From a checkpoint of a small segmentation model: moe expert_choice.
Rows from expert 1 of block 10, named by matrix and row number. Rows with one number belong to one neuron. Each number is 128 + 32 x the weight over its row's rms, rounded and kept within 0 to 255. All counts start at 0. Numbers have three digits each. After the name is the row's rms in percent of the matrix's.
# up: expert up (model.blocks.10.mlp.up, 8x96x192), inputs 0-63
# down: expert down (model.blocks.10.mlp.down, 8x192x96, transposed), outputs 0-63
up.37 109:126113064055121150187097124205106133152127093149161116086105088134168133124189154123196152101212124113146100117077155144156053144120156121123120123131114154125131137130078162097111170132108185
up.38 086:150161131159197103145098109132144124076153126149136154191161164184139074163094181095106142138175139131131153095133110119163138104163139068163155111192128133086093093147122100170096117132133112
up.39 096:084156182014097153093142117088072123159136126118090102188127119072119121121136122054093147148148150081103152087130123126107101109168126100131090117130104113124135116089114103132121169106124119
up.40 087:116173165080151139172134152157178109084119073203104115155127099203109094166148122155091130108094152124134132121143116103118137152083184155150145095152125137105123136144135082097127200111111091
up.41 085:121090105091150131140084155144136134169170158145122096109113091125107148092098130154091143127105145170111134105095076118187086142124120109113173089097022139113145137156177160104170131135158114
up.42 112:110126098135133116112151160224095119117114093107103123083130117156176144133152215138093134127126162102134096119060116111106135083133082082154153133104162098107135090126149164148140162138099126
up.43 115:130170085111165156131116123120144154144145102168111139097116113167122113146034099129101133180076176161066170202154119148097131114119137179091150138100155109154109157156123105156153144110086121
up.44 105:103129039150166132148127145116117145161145072185116142157113113095113145171169191146158119102133143164114174097066032123119086126137120182103145135072141152025109116134158131065190145183106132
up.45 096:083172155094089186128140110152150130149097129076106134163085136141062122138031123124174103139135119103075142140107117185184170107125102090152108140088121150170116152111141151090191099156144096
up.46 099:194110128204191127141114101207137079154116108110139180139114159113123106159096147149178205147155079095145182075076100159135146095113093170048151135094159153101148083118122114090172176134156147
up.47 104:179147175156127180141109068085139174109137083116091115173117135151144148094157148129177067088148133062142147055069055077156154167133135154071146147110178160103075106036067130135115149179108150
up.48 109:190118113123158116199138117150080128120084154147130124181081162157221159131176106121123124182173168104104129141068120109121076125136149073136113130137118094108125148131123157088167194153114141
up.49 080:156163120149126092142132165166128167207121130093145122067118101084104145170143097063094188144169146120115159130091156102137049139151139147105135116152128137167103072108144154099058183135116140
up.50 104:084147087097129152094155104174052107071098104145147153163106120082154143129117153043127134154134107152147135098144159160125073123125146122156109139162112132171148162055073086143100116123125170
up.51 110:085066108127101130162114122155148150141071119167182143100110127122109152059109164142178161168172069137125113169090178096117077093100151154116113128105142150146091120095135155144136104132111176
up.52 085:117159154092105149070132126169180094067154094114170095103121157090094087123070123129081128142134102103073134119137122123098095177146143150144142102143181075096148091131190070111158128132130114
up.53 110:155119181121176120111068207158153095149131094150220109206109122111101093078097100183112129180133116080096131112117068123137171127141176138107097143138155152079101171131131112162097161148166085
up.54 092:131075128000181105145167103200196135112090148120153088189160134148113114080110115151147130116120129130093088159125126124180151120154164062141117094092158165171122141089126157070119083168185081
up.55 091:122110136159153136142144143155108073078126099133117153139145125160123127107120151148168092128174106140170079124151131103143157120189113173153106076131129160093146172136066149060079085155046209
up.56 082:138199145171171166082105134137115161100093118124127045170147200089131119110084114205166096104108119027105208090119089058141182106189119106086188142097156123173168066174175100150168129109156093
up.57 093:143133109132117146163118158103138117141161106044081087096145128119145134179157048183132127150155149083169184132167121132148140083174143155083106117153123111051145070093132169173155087133167188
up.58 103:109145179118137165132150091139125117160129175183130165104090115128097154180178160061184167146097104133123114114154108106093069129123153151167097131107131133127073109114109109159136126163053132
up.59 104:183095141148153115167153172066175144096116061142097095067143126099165141094084213133122116144138128181145111147113192113130088160117116098147174166076091138111103115084142142150088129141121174
up.60 112:088140108171084067140150098095068144157138172160103151146161109102094108131107112139130121102154127121107097139125138144135107139107075023110118144176145165153102091115097108120032148130129147
up.61 123:068122129088100107125124103145129130088071163141096108093165069083159189047157144052096158171148105181118146131125190156165102161086124113072157119035117143155108125182169114081149085149084102
up.62 116:094136171158109108135143129100084103111105121117119088189069141161189120118142052087145116124131147134138110111116114146063068167106120126182089079215148122124103088101107119128084115104106144
up.63 112:110150137117133114103162136130083136106115147111124120168188158065151139215172093120166176096178103103141155058098151091125144130126127086132139112099135131143098072151163100145097196187158179
up.64 103:124102145196121127100077133123124103130085096118135092179091134123146116078166127188090078108138158124120132096126148085123132128132070112063080159108133113106168159066184125126076114196108132
up.65 104:206115145090186160121120146126106105137173114179087130120055133167110108203151078170161143112136161121130138120186097124071120160087159140195130137189119116145178155094042125176101114148163123
up.66 091:037097107143054085161068156089103122119099128132125126146155163133163129124112152149158118147139103145173102137125080092130153081108108096135141087160142186111154130118116093111161106176128134
up.67 098:182100162112107079143159175129121096070136141164163163160160134069132168122141104186131100131185127120130146133087108095103088183121127194147138200089115185053075119132137104115170167135076141
up.68 114:148138065084134098137130173189100145120144121164148111104105128169133116150168206117128094121181168124186141110109119114130100123066110092155121147090130129103203086124083175107161113170121138
up.69 099:119164127139183153120117134044111131140124122160105129164158096174209145094176134112075174198192116083101144124153091095097122151106193137107134140121154171125124135110132118135147119132142149
up.70 104:104128147169129204145105151134146110098137108155061131099181203055078138096192094140122161111087122032102101114113163130116129107111133197119141131092114120149149113101080133134121172166143090
up.71 094:089103079154150153115113111123164123094124142129188168144146110102164136104098135112197098131120034109158154103144131103082125125119134124105170116171139190130122112172092115193129118108078152
up.72 111:092147081145148108127075100132149111156137176160136145098169127151171090134147000079173128146189149119151085105111096094088140147117123112136072138157137133125136098161109096135140102185144165
up.73 111:123110134100190095129111119153135103167132071161101167155094118110162102094153059132041093122054095151162095162069109123057133136119180091110104177156094145123155125150167127145113144114101144
up.74 090:113131113065160086112117156105100138136132151128191088129086164126104141083127134128074124104072166163128213086093171103165131167123080111094116113133122140117183112127157144084126141164154102
up.75 104:121100152166145112145129159202113166154111180062059139057100174165197101129147083103156083102181137145148103172098082118139088054111130104131110126178132167121077147124109123097138122146140159
up.76 090:163099100156113157098123098096157092083113113156159121104143153108053117165144125174134090135154155084098130110118150135161116122129151178113132086146172166100168164112128103140163144092118146
up.77 101:061107161133102115158125128094124094169149129071133136072159108114141089118110115033054101166165090157112090153121165130141088144078166115105111146133071173089060244149149162164163147123135127
up.78 080:173125114141150162108095098150141138123073096149101182170103096158121125111144112134162119132179096100116117113071158146148108159152115092091145100124132148154142060149117100135127079125146113
up.79 099:160098121220132136144132123082109146112145109147138095120135134129158111126117188124130171189132138032135113115148121114068093049120141117130145124090210141173114073092094123103162095154091138
up.80 090:097051126143119137124128121090160160121105098093149140168193102137102124075092124173158172121130152128151114124100207124146141144145132077147097171123032146140144083131120114141143109051149107
up.81 098:142091172172175050183102126202108135159135172109122088023138145074154114137143116088150119140109123124146131096150135119115043083138149153122103120176091102125099202094098115110135187082162127
up.82 109:155125167133154138201123086101099145123137132131087105103234168096104154169138118103143138111180135110148193080080142163162128136142131114145147172096136124084130050122085156133151153099139146
up.83 095:068092159159183133135158128070124116098117164137116099144139141123205088116117148104143130118164098116157080112109160145086142109131133152113120183153118074118195122134119184145050145113144241
down.37 105:188107143092125131063171163089143168123098117101133135096138146114123123180135198107131148102177131146122139166109145187134196126128116051094128166088141141128088110121072136074177125132061111
down.38 091:140136158142156127121178087123124121121071128129149185088118110195173184111074102070123126120085114092111087166102119186108090114099126105099089151063143140120107142069155122102179160151092104
down.39 099:134108093153148075088129084115118110151122104126122145119076098073092103089117160171073144169092174121125111142095181099093099126144156126102154093124142130165113097005137156175059112161197120
down.40 089:100095096180158102096183083102083150135149211123096153129084112148101129121182150121120096149124122089099112160131198142111119151141097103153080141116107118087111097125115124123104092141130171
down.41 094:133116157157156124155132107207081121089133172128141106176179130140110159105091106145119164144188141104121158072151151123111123132073076152100150115114163112085141069089154133183136147136128125
down.42 132:203110114127162193131130142136135093067109120130123067111134105195153125130091103096131172105103074128136113151156112125090122101112152082170095133150119113123165186072097174127104127128165135
down.43 107:156117077138129152129132104156121136115140086086089122177140101120124117126168101150128119170169158179094127174098176110053129147112147116135166139111151129102124065147146110159078221123130133
down.44 101:110135155110071104138117111063138127116138123152151108123111145092139125106111141111185114149119125043154109086137143134134128136151108138056132188115118112176157163158136106113166126125121093
down.45 099:083103113128122114164137107082129120110194123144130087125093120133157115110127116146103119100126131177162145130164125082058160168147124154128140135145167089099134039150151197167104169097143093
down.46 090:157132152149097068171169187067148119096092164206129151104124078141116190076133083190113114111106107153115112159241100147099085085119152144145139152123148145209108162082158157126104102092129056
down.47 084:080088072073087119171159140115087158146100152125097193129165131111119117127079099121129158125182150135151092143143161161084133134101136176080147119107083077157139056190141139114146218119171114
down.48 118:119098090142131127125073132140156078117183113105136063110176137145072110165076217122189144108116069119187137073157142102131118070165115150100141097130177172119188119113096091184142136113138177
down.49 093:118108151179127138068113085128202127125123127086156129164167088091079125136184085165161112131138063094155089168081117120124120130091082162206137175121128098139138134141082103158130093111168123
down.50 099:134150122121091178136150141057154139178123093152147152040086144109181172091134107152110139115133144119110053169130179129128082013117149186078144123139112149126151140136201162117078085149151141
down.51 103:159156112078158143107079073160146123090108125097127119166135096132243131112111127092111166152148138180145068097104147136148100171114142103098102130163115134133099177195108114122110111182106126
down.52 094:168158138094101128116132113132121101190150088119158125082115153141144073155134147066070136125092183055129204109067129147119095151145096102099106175116097170081156111138131187087120138135117127
down.53 090:061127096160106156149116113082136134137165212124057104097124110097117137176152084000178141125146122191138141141141116165122183172179126150110109146106087128133124123172170130110115137112115139
down.54 094:129122118149116169095175124071120125142198147119117171051066125122174145101143125085077137150164220149146114161149064147114160153115121182105106115198181110156138100143162050113186157104107146
down.55 087:078103150100138121110104116064117110138123134136143123075125203146117112110105110115122157127120072176055111175110100169148116074108175104091087170172137104121094117149161156080142134099113134
down.56 090:095146129177103147158156151103127146108124167099099130127110076122108166155108089089070154116114114119156114076093160131114159104178126138085109104105177181100160134068126153108133079098170094
down.57 091:160134136152124105105129136137130146136052115186178099061150123107145103120081098167159143132092097151148194094105127128123136137119101152102078118129105173168106061152181130058181180124083129
down.58 103:113109049082170122093162066110103147134156133092133095146092183105121084160154091080175095110142130143131117112136087153116138176108114126150091070135115128091137155107138137085136148119140118
down.59 099:086126114140092148066147107065145130079102130126129162111151114121156146167139077152171155102121114121117119156082186119080125082126181147117121135149147139140138153139140073160088110180139097
down.60 096:089156141117143162130091096151094121212169182064189095165190113088124145083127104144084120128153134126132174118121135140111154110089143141123156134075030182086176095156166132141077106107165165
down.61 107:142113131193184168154106182162121159138081099118155140087184091148137085119122094099156146132193146102088123126084122156076151124099075120082138128162070135171104143116143103211125125183116150
down.62 106:149122117154111119130098142113085128126123080118175140117146084120182154110177087180155170096241183135153073095034128108103056114130158102125139147146168109118069106142149178130114136150134179
down.63 093:101167146123105141150097137135144139101135098141119106096136122158114152139101073145156135140149099113141117099123164116162085160155122135134122189125088152216108103170135065167084090109168132
down.64 104:084132108122076089121158181127121107087137167124112107134151069068140177161073095107146157150129117187110113086116089162161058166139134135189147115127097163162160086200130063077128098103139141
down.65 096:029135118100132137107130144161113158108105139126163104071107128154137070128071159084091100177170075086153170167126144164098132104108058166063095112116183189196077096183168095142148133128072138
down.66 087:187137117131120073097090116169144073177141135151186119091069113096155122090088134178143137135158167114122099092105097150158134177143132146164089168102063140105078189134124111138058133111080126
down.67 107:194171139161156156139098140106119142151103136120094080188144128125116078148099121139150114114171142171089079125208098124205090034086167063071156050153088019141150124082091146063111155107128154
down.68 121:141122071083183184106077079107142118076121122148089128187158125144115127144104069156148178144089079124122113115170161151140152089138160130161126131107122115170128123102085122165118180108093144
down.69 095:135117136127111062159079117208074108097132169105105095098116114065123054137146120111139145099173120114155061188119188167154106091150102069135129056132140150149192150088115105082151151108199173
down.70 091:123094106097130094138122117150084051121093103109161150128151127055107144100152056084129110103139086111167114107160103175136181161176140091163142184127122153140114181126073136047119131132154130
down.71 099:095102132145151138161196161216155106100105146139109107112107096142118141162183188112184152134103116170122144117085151114099070091087126169110098119110079107098122108045121149080115155151146142
down.72 105:135115110112144125129105189134127174146098103167144077080205160122169110105124162106131118147141153134191137093170152145152123149138146126082091094137122128113144102051098128172153205142163149
down.73 101:093147114180117128160125114136111125146126151122095106131142134171153168158119122132098118119143124141150107079143126117168022089117064115197110168127096115174173163153088146104120093113093171
down.74 097:144108183130118116123095186132171117094142113080081142216165105118126144159083146077139148217139178175144125161103152188182071145142150128161121140112076104164113051124072112191100075135169163
down.75 103:116153135121156118194148163169113101081190134250162160077169118116209169100137119069127135172166116140097106100165112120161109116145093095119129162068177096144141151176198105119199152134117127
down.76 094:090145177164106102145165082112159127176169089120128096116099165153096133160136111112132078123132112126133133160143127112148168132124116092160113132114146123126183150089141101151124096171095096
down.77 092:124138113106179101110139113072097161130150137067157154072147116085106159127206113161145152141101157167121127140175184181070158156162177127104067109127142121155117058134139124136069124128119131
down.78 077:097072143113125110147112114085160100160175141124144106070118084199164066083113112150152118134135116162147105121126084144157086059094107102169134146145140189138101143050133121119174118135110088
down.79 105:154104184202114160087086145137136081166170111115140159087087118104053093112099143126114145127164126070112121078130063129159131155205097156148157123121109213144103104122153146105170146131143088
down.80 099:132162172105111149122184116216137153151105129102151121133101188179199154144161190153105113128142139085116112138107070153105099170104121200148120102108107115101121137151107125110186106161167101
down.81 093:100170134163156090101124073088145103090126163122141140161175110125094126152163138150126132121214149126104168137091131116143120106122058187185131128083140116132110152223135139166157111137150126
down.82 098:144089080140143101198089076134136131138121170103139119199125111147120120131100117168074103096123152043101145088097167126113144129140126110147104137143069147105116113132133134159087128142191141
down.83 110:116125173177086129093117122147168157072110117110100148097128129065155124072142061111132183174086115185131106176109117128088109130138120153143166158144184130063115088172151126107177143125110126