From a checkpoint of a small segmentation model.
Model: 4.26M parameters, 64-pixel images, arch resmlp, norm layernorm, activation gelu, moe expert_choice, num experts 8, patch size [8, 8].
Training: muon at rate 0.0039, 9500 steps, batches of 128, held-out accuracy 74%.
Data: trained on Sentinel-2 satellite tiles (TerraMesh), 145000 training examples, 8.4 epochs.
Rows from expert 7 of block 9, named by matrix and row number. Rows with one number belong to one neuron. Each number is 128 + 32 x the weight over its row's rms, rounded and kept within 0 to 255. All counts start at 0. Numbers have three digits each. After the name is the row's rms in percent of the matrix's.
# up: expert up (model.blocks.9.mlp.up, 8x96x192), inputs 96-191
# down: expert down (model.blocks.9.mlp.down, 8x192x96, transposed), outputs 96-191
up.54 093:136059155125156143124151145117180105131156131107140158111157138147179124115059157116127121155085147094104145170130098103124167112115157125161111129141160105107127171118093110090138130168110149109159142110153132142114096108185157108082087108094091119197143130121126207124134132109153134112
down.54 102:133118104140126107138179113093180210135083099129078109129119128121138129174143121146165137114087127134131078033152116120084183155125079089112088124160109100129126144110105127080147205164103123160114098115171133114131211178092155164165137093147159102128140057211129091139119054110140040145
up.55 097:173109144139121112173148144146166174117099157098122110126163147190143137091112141094148138072137149162090123132096127153078123110149126145172128031113132095121153119160093058123115169153100070166105118152106168134149154152058104075111110141117106135193110060103125167064212093122149138171
down.55 090:067162128134104124162127102085112114116138136097087089160113132136143117160172084086148099177089137103110137100121116137137200106108142120093088178177099096127154116165149150139124145116113175169141098100076115166151060172174168188123106120114132142065140091139178093162140151084154114107
up.56 095:102109114135201138068203165155119055046132094163159091154161145152130171117143118146137139099147162132180135144088155145169146137124149119172158165114124093107101091128135116167134131138113084113102126112110132049115123126103098161139143142151153127087162177196129110130106182120117099126
down.56 104:138116044141130124184154145133044138171131017110131115179127140140082108117100100147116101138125155150143150159099115126208111105147139101154107160217152123174091164110114144101097078130121173073156174082105143090115168182173109078064150152107121110152104167109160162145157106117149153066
up.57 095:145155110128132185129174141154099173076079150121126090111156136149128173059124084107116167142143114149170146140182097056143151121114127140123103174150144119158091102128133141164127136166193155133128126085134075106145137150141145080146138129120154124086091111101090141084110067154113188158
down.57 086:134126120139125131135128033089074089125122142096122113085067145105163066074159151117098158081139121146120086130121089096152121140137143091185140165143129120130122135164144129115114089165088156072162158145131146203104061179110179043128153150142194140131133167147153126121178147066139111104
up.58 115:137128094159139070132100096124121137119116116148092091118137173107118138082123185105122158161091194126112182153107140124175148078120168116155157149095101121111120160144080108123150096219099164144149096126067161155176058097114166130056152132114109119151091141167159099187102122112118083108
down.58 104:124128139152108115116166100049074183115117104125109155080128156157213077096101157121121082111122137126119154128119136136170117153141117101133107142155117162128117120180134073081163115193130128128147137133163171089124189176159145142136134142123129156175142139154072108140134061111099123151
up.59 108:142092109160121166157143104143133138144064210157131129129121158112127103166134111139127134068136122077155062080141177136165138160177134210122139089144124153141117117120140098123102096119151097158135136149093104078132104120037140105145154125108124103174186183140122130084153136123234176123
down.59 102:159151137110148142080136166152086115138149215115111167176140141128116114112119094130155154130095149104202176073159128126116079095119103146155135141132149111105122133251118078103154169142107108136148163111189068070112146060170083112112094102162119185165166122127109134107056127056112172092
up.60 095:134136088109121141112184126137099078127119123111173114090107108165183155117202152155136143041174152142162119159112122111114112066142103207183163173168111134087127133174106207094141172072151101176142119106115172130132060118097082132041123140098143122089112157133122137083096121172138169096
down.60 101:202135128097146132132114105114142163138147137152134168201103130097121084113148130148112046142138084139154167105106080110112063175159201135106098155125129092170153161136107078130144110094105090149097096126140090117154132135145165078161151104140158138120097073104100149082128124117142102103
up.61 097:087140164104143153124179104113151102147148140193120127166141125127101119110196165084090118142094131132103144110110107104097117069138110075168117134115152180143146090122126144139087163133118130148134156165142120086116130160121133097172152157123105092080084088150157143091146195149115215121
down.61 098:143145128174120114114110099110105138172190107134188111103130169105124155124141094118112136127127123117109061180134136112119097131112051163126179177152183132167140125072102114130175182123129130097132158173083170173091097060113122085156155148123131113130095097093171134127112174123163112144
up.62 100:159086093107110075137121087103093139103067064129200164119132115138118152150110172128143111094109156099131174171166092174107147133127119124150115106127163088172131060128119100135002098107128112115114127138116118120143144177121086096120119067081111158089202135172139170088163121108115177113
down.62 091:115152102153138040056078070038085160095155094117175120105179144183161110175104136120148172143113153089168155072137119049107135148130123178129194146148123149151150147172085077175164137097072146115101155154089154125135121125127171097149174119112152139199146123126163109151154116102103043109
up.63 088:149132120071119172122183155137088099184132155087109137106090154137104106069161136130170061179134079113122144160155143126108154152105111135148082170170177128216129095095094134107184163149145131135160155113100128064155100152131160128124127172136103096106158167149065080112092214179087163088
down.63 098:137123096167100136145099096135125126115154150109107110187136136166148136169134124128106209104164106175118137101161154125111070117169117080075092141181125153149157108230113148123097177179112212110141110137127110168122160112072179103104078132083115155124119068131176117066120162087152157128
up.64 102:134101111158104105135193108123107144110160081095201114149161163170150129132124099110190144127120094108092131092198191090104141087091136159148143151095155106133084137146133106147132174098106131173131105115136129132127144137123120152083122125132128140148103129121156113152167151101103088115
down.64 087:087129122079153141122157060172132109171149105174095177110075124137149140121089082187086143153146156208148120099151143083112130125117156113162115125131145138149169130067079125156142145090142124139131107181165159157134169126103126126148092149105127088090182143158156140142180139117124110117
up.65 091:165133098131105169149138109179158131132168075107075115076111100111135129122107095128138123111088159115119112090189128153017140123124110122176118131114132162132169140101161122155141121172131059137107130146079107162110132104138125114086110137095086160137126125093200141113141157152154147139
down.65 091:116147150176091167131080070082142166121144121078156119120108153112141146153139146187108084133091180143067112102109195151154113128095100065096143133136104081123164088161168077160135110105115143192117127167109137178121111182123155105171094125169171086159143095148134106152086096091139141149
up.66 095:103095113201130102117101157130076167140177086153172092128112130158091144147121137128099127115167151186127103145099117092137100115125172178195068136098107131104168139096178113133082130185096105135141093079095131174116138088100155089140126126170183111166171148127128149109183115086200227119
down.66 095:103151132164117128172092073180205106112151126111076127136133110178161189085091175088133079107143122144126084072156092121117156119148126106081082116155148163114120161160113102156078113122148121143145136138155122119139166116138188078085130072198127088143135140182167122128094120201123132164
up.67 094:162101120136071172189101101143115143072134088098113205091173135140107150149137095178155134139095135060126165176154182132091126145135115059095128096137157102156132122125084140130132167154134119140124136169088151127137120164126123116148041107116150114060126082112137183139146114134135164099
down.67 102:149128107160112149171167091127135088107160145152100161115069087141113098133073133074127109141100170118085119116100119138110209068107092146145079052135128108155134152083139084087218111085119109113161134160195081089088120122134128147163125145186133158132144129159173123121080156145116080117
up.68 102:152119114130161154159134135119139086080118117144134090139089178129158141143117180117077145105191076159030113166141159182112163141166184137156145113126100137079130152096124064140143105140121122128143097115145179119115166189079187127081125072063086121069091123129151154124116144139087069129
down.68 095:082151160114160109153141131201114119165125108129098103172149135118097134164141131082114156113117123156098104095132109115122051102077112151119114177142124175095104125148144164168090146139097149163130179120140140075105105135106146151222082154098127125167118155080161159210131132106111170101
up.69 097:145132097102161146181131131135185112142125169180140152103165125136168154117167161170105119128079114064135236102149117070094190175135107114130113118109185108160104112110110118145155163103116131127073082132144094109154153112124109105143118093129094143089139123118124131156144163175112069098
down.69 096:117107127159176099098167031100070141092097082147145148142103160144060122154109133137113121150130168139134123122119133109140107149093110064133157102096141104094090086131174134105139144114132172123128135132184117144161118139122092167175128135105087149204135140164121124148131105106119136121
up.70 111:166161147124076081130087149070161163131160177092145103095107156102106140161127079089141161173077143193147127152124134181079078137118107097160135131183131131117145094155111142143130110114143059153141170091123146119125067115139086153149125139124179147221129093141094119145136132189106133081
down.70 098:117094119145123145120147252215127156124133143066188115116138094120100143141127147115083083144153119078130125227121132163109124150122103143176118117147129126113096119188123192108160163140136202145133107081107164149150146059112125159149129137102123112108173098123129107156166080119112102115
up.71 099:167140048095175126114103104136121168099151108098098171162172128101138138139112134112151072109147073133093087092173122102081088173161114102126174149134132106116149120096151128137152187173100090103146092174130111142133106071126152080174107145095104164184124084094133173122083111109132103103
down.71 102:117137130176120089181088112104193078150058156140175104082125178166155211118127079145150043116117178130154112138106127171162171077135139166130080160119151180087177108162101090174099178137120167123134160165067105131176082129158131128101092131092127161154103078098097109134120127172187144154
up.72 096:115118106116155163124132087108134135153119091173102134078116161122120096094086094124138142125130129118136091169117149161165158105143144149177120150124131193063094066116158113132115105077091091151117087071100116105152161159134136089103162143128123180088150194095076200181144113150127035080
down.72 093:119126152134069100191174142079175086172150119116149118104083107142113143110155102155124150106150143119117122152134146122106127123130117095110133096162070126163082103167130182110138169140132170157131098131144147153147077181125043149177132178138179148126168124146118135066122151081108134086
up.73 097:091131081131125137086125142094105112125172145086169151155107125174135165120116146081127103132139177141071135149146127114122190161101149146146101139105103109145129139180141063160149140104067165080151109173074145131191130128103119116138127178125082117109143096091078112217152099139138213184
down.73 109:095167104132130132100135032117165131144124099099086128169129097082121177116151167160158160107118144112140083098136149147177131091056125152127120126143159176140139186070161094108087153127128088139076152080164124144139103092131155145119122097159135097129129169127200076127182103139072127107
up.74 087:113154010149089107132153077100086103120138108207122132163169062135153140106095131116117129083156207110172161133136152134153182100143159109182107183081091109068123153148115112118128102119112106143110115146076127085193155140138078133132077083103173166180058149132120134140163135133106153095
down.74 099:091148126150118105200161078096095141142090148170120130108081104132133190103097116118135127115147090058148127128164127076128070104139087195115200165165077177130113123123071106147098189128150079109118134141157104154107166215113105115086083153122123102137141105139147151210052110159141101121
up.75 099:120125136095104134084125151100165125105159115128178151077120103045150104115150117135149130165121209112092158160118094149133198114136168147148136100149101152127094137152155141108111039190094134151127155141167177067140149150154111166126161109153080112103097131119090092156094106081067162085
down.75 101:083126111127130111141110142137031132121132118166109118233146175138166154157149199139113178121146137097146116092117175053143120164144181122145103139127039179181127132104100150147182134078079154118154139097120170146150089101128130125126106132112137129226114114129118157131152141164179055131
up.76 115:127090172129097120145156110125128145183171100055091089115143157130145101163131133094144115165133147183106086139139159133150140212158123156142095104121123060139131129175112148111141122096127155124134100055120126152127129111096089092182138171141183086078091129101132086138145140099092090108
down.76 122:106153158150139133120172099212145135118076128114100135093093108178084126137127128112133134098079139149150068179149048156156107135093174133114115120098090084114128129079181087120116144124124106134113105094122149116126180157186151095122140069186174100172156163126097128091171141174131173144
up.77 094:081150117109116159129119118184086147138149159122145099098145103147116144086169083152093108106087155168143115116113124091117152148093078214126142154124123162113095138095127146124156075093132093126174117148118105064120105157137105149149119157185132120199150185115056155176070105116089146079
down.77 097:114126111074097091159110091146152092116157151161125114134113149206117107113136150113121115111184102125103152156072162124131087168142163049180054118115132155125101166122171121122148195142107072114092147153084145155129109146098143090125159124124113198109072077160182161111080169134105088128
up.78 098:127153146113169100088143060120189095114129141204074172097171129092115133111133173149125153113121086119116144070140114101137091161146095133099079099156115129180147157139131127129138158111127135144089126095067144129131139153107152080091186117085161078135141134108150126152122150153163191235
down.78 106:087159112125141178103165084079149095134103122147122164083121079119216105129141157118143164144075178140145162153051080174158135117128139122161121141108139144183074088107143128148152122116122118108115144124113138101147081132122192108115147098120119196125132150144102121120146111150108034115
up.79 094:144136133169179107087163113132136117124133095113123170118161121193080180154126157168129186181130163069115101126145129164071130111086127201139136090112151105203130086124116077168146166173111114119161069133138168130121108170150060110178123065136116076097142110104127133137130088126192181098
down.79 106:186114148152089116138089089110119161137167133072125054145109148085098111175188117120191156119111172152090158131095128123156161196106124140091080140166113081174103103142101163118162087112080120090142117073155093143168155117015173130148152173083182174108101026171131149131149167127149139167
up.80 096:210119168134177162095086114117201134165136122054109154180134164130155079139101139163186160143114140116131169122146101122126127163129117101127154136138079126056153091122077122157119119139090110113115082139063095144107160129174103131109112119138110149114168128061052101120102216051105145109
down.80 096:118108152078153121090084081106089141151083109148083168129129145129099149096108115153168111208145147115101127092129158116097158117068074151056087100077132138181122161134128120184093138116182085154117100106208108181150200128137125163127096172067109163138140118170065059114159114135151104115
up.81 098:145099124092153137155142083090097153125192116159119136087105064102172106209113139122127136157126140138083131195117116138118123119143150114172205084124099150163147163095117141109153129071096167109099109136127118151122151100075126107149118153131129127155099102077131140155161099108111087103
down.81 101:106144093129100089121139111139146129134139071150165134043115186150102056140105102119131130169180152108187092102163150150097097124110171092094161131123099048115086115116122112095145213116151119088137140158142103163114155116128139115170081151141200089120116052154141154097146139140196157148
up.82 099:114120117122007152128111102157128150168108063169152150120088109118115071194128079085070127125159127166134133133189095103137087160129139151189174137090183157172131131128127152134094143131112111100175118159099128086155151117130067130118119177139145144146114114078118095116115136154124157130
down.82 097:131084143125123183143121103123152146106149137068139115082171105101103165137138186141125100108103089137158086112050119079066091140168140161103141080083100142122138143072124171161129112192156140141124146123107193120108132112119151104124134168118114105146112145137114115144158134070140095122
up.83 091:175098154138167148133135139089138138091124154139081104124113073123126096089104153139143086118106168189106164097068067137056199104169074164150106072179136149158171109087127086138147112197128143180118090075150122157126100124110132106148110140132079119161145073154147099127115143121183121060
down.83 097:103113158140142092145150105062146077120190061164119129083117128103130103145137122108136119131093114111110212106082123114073212145089107103146129148132093079121123103179140146115155136116117067110168181149113116140176129107141180086146155135139190123137137097089177133135116135132187159137
up.84 094:049091133090062225128130147140144159109095126117093103170089104186129155120099127155138103089070158095098160113081096181106182134126098112143116139137145118087111185126074166117103107142192117110162177122166124112154115136109141123164146155125187117119137130134122105217076138098113062138
down.84 097:150135102134083055073117145115166115065101125177125125094091168049122097079156129148088121159134173193119117115201222080099093156123107118101136172128157160160114121095082184119132160142166096129158149118085144134136123122158132138147087102122155128143103136134159103125174097141082126113
up.85 111:125166101136079103112170155120131121152119109061096074151114163160114131152158130089154170153149124097104145173170099206153093155102101104171041135118181108174150127173123144131116087143171156152173133082092118122133114126151154148132120105145132154158078156147176101099098121153158183139
down.85 103:105154118119157146126142131164099167178133155064143152095159116150135111109142129138131164131146086137125057096174101134119072163139110096088141135089135100105099167076142166147136156102116160119119109104157138131079117176113146086140180138108155099086137116102121175086179132141157110159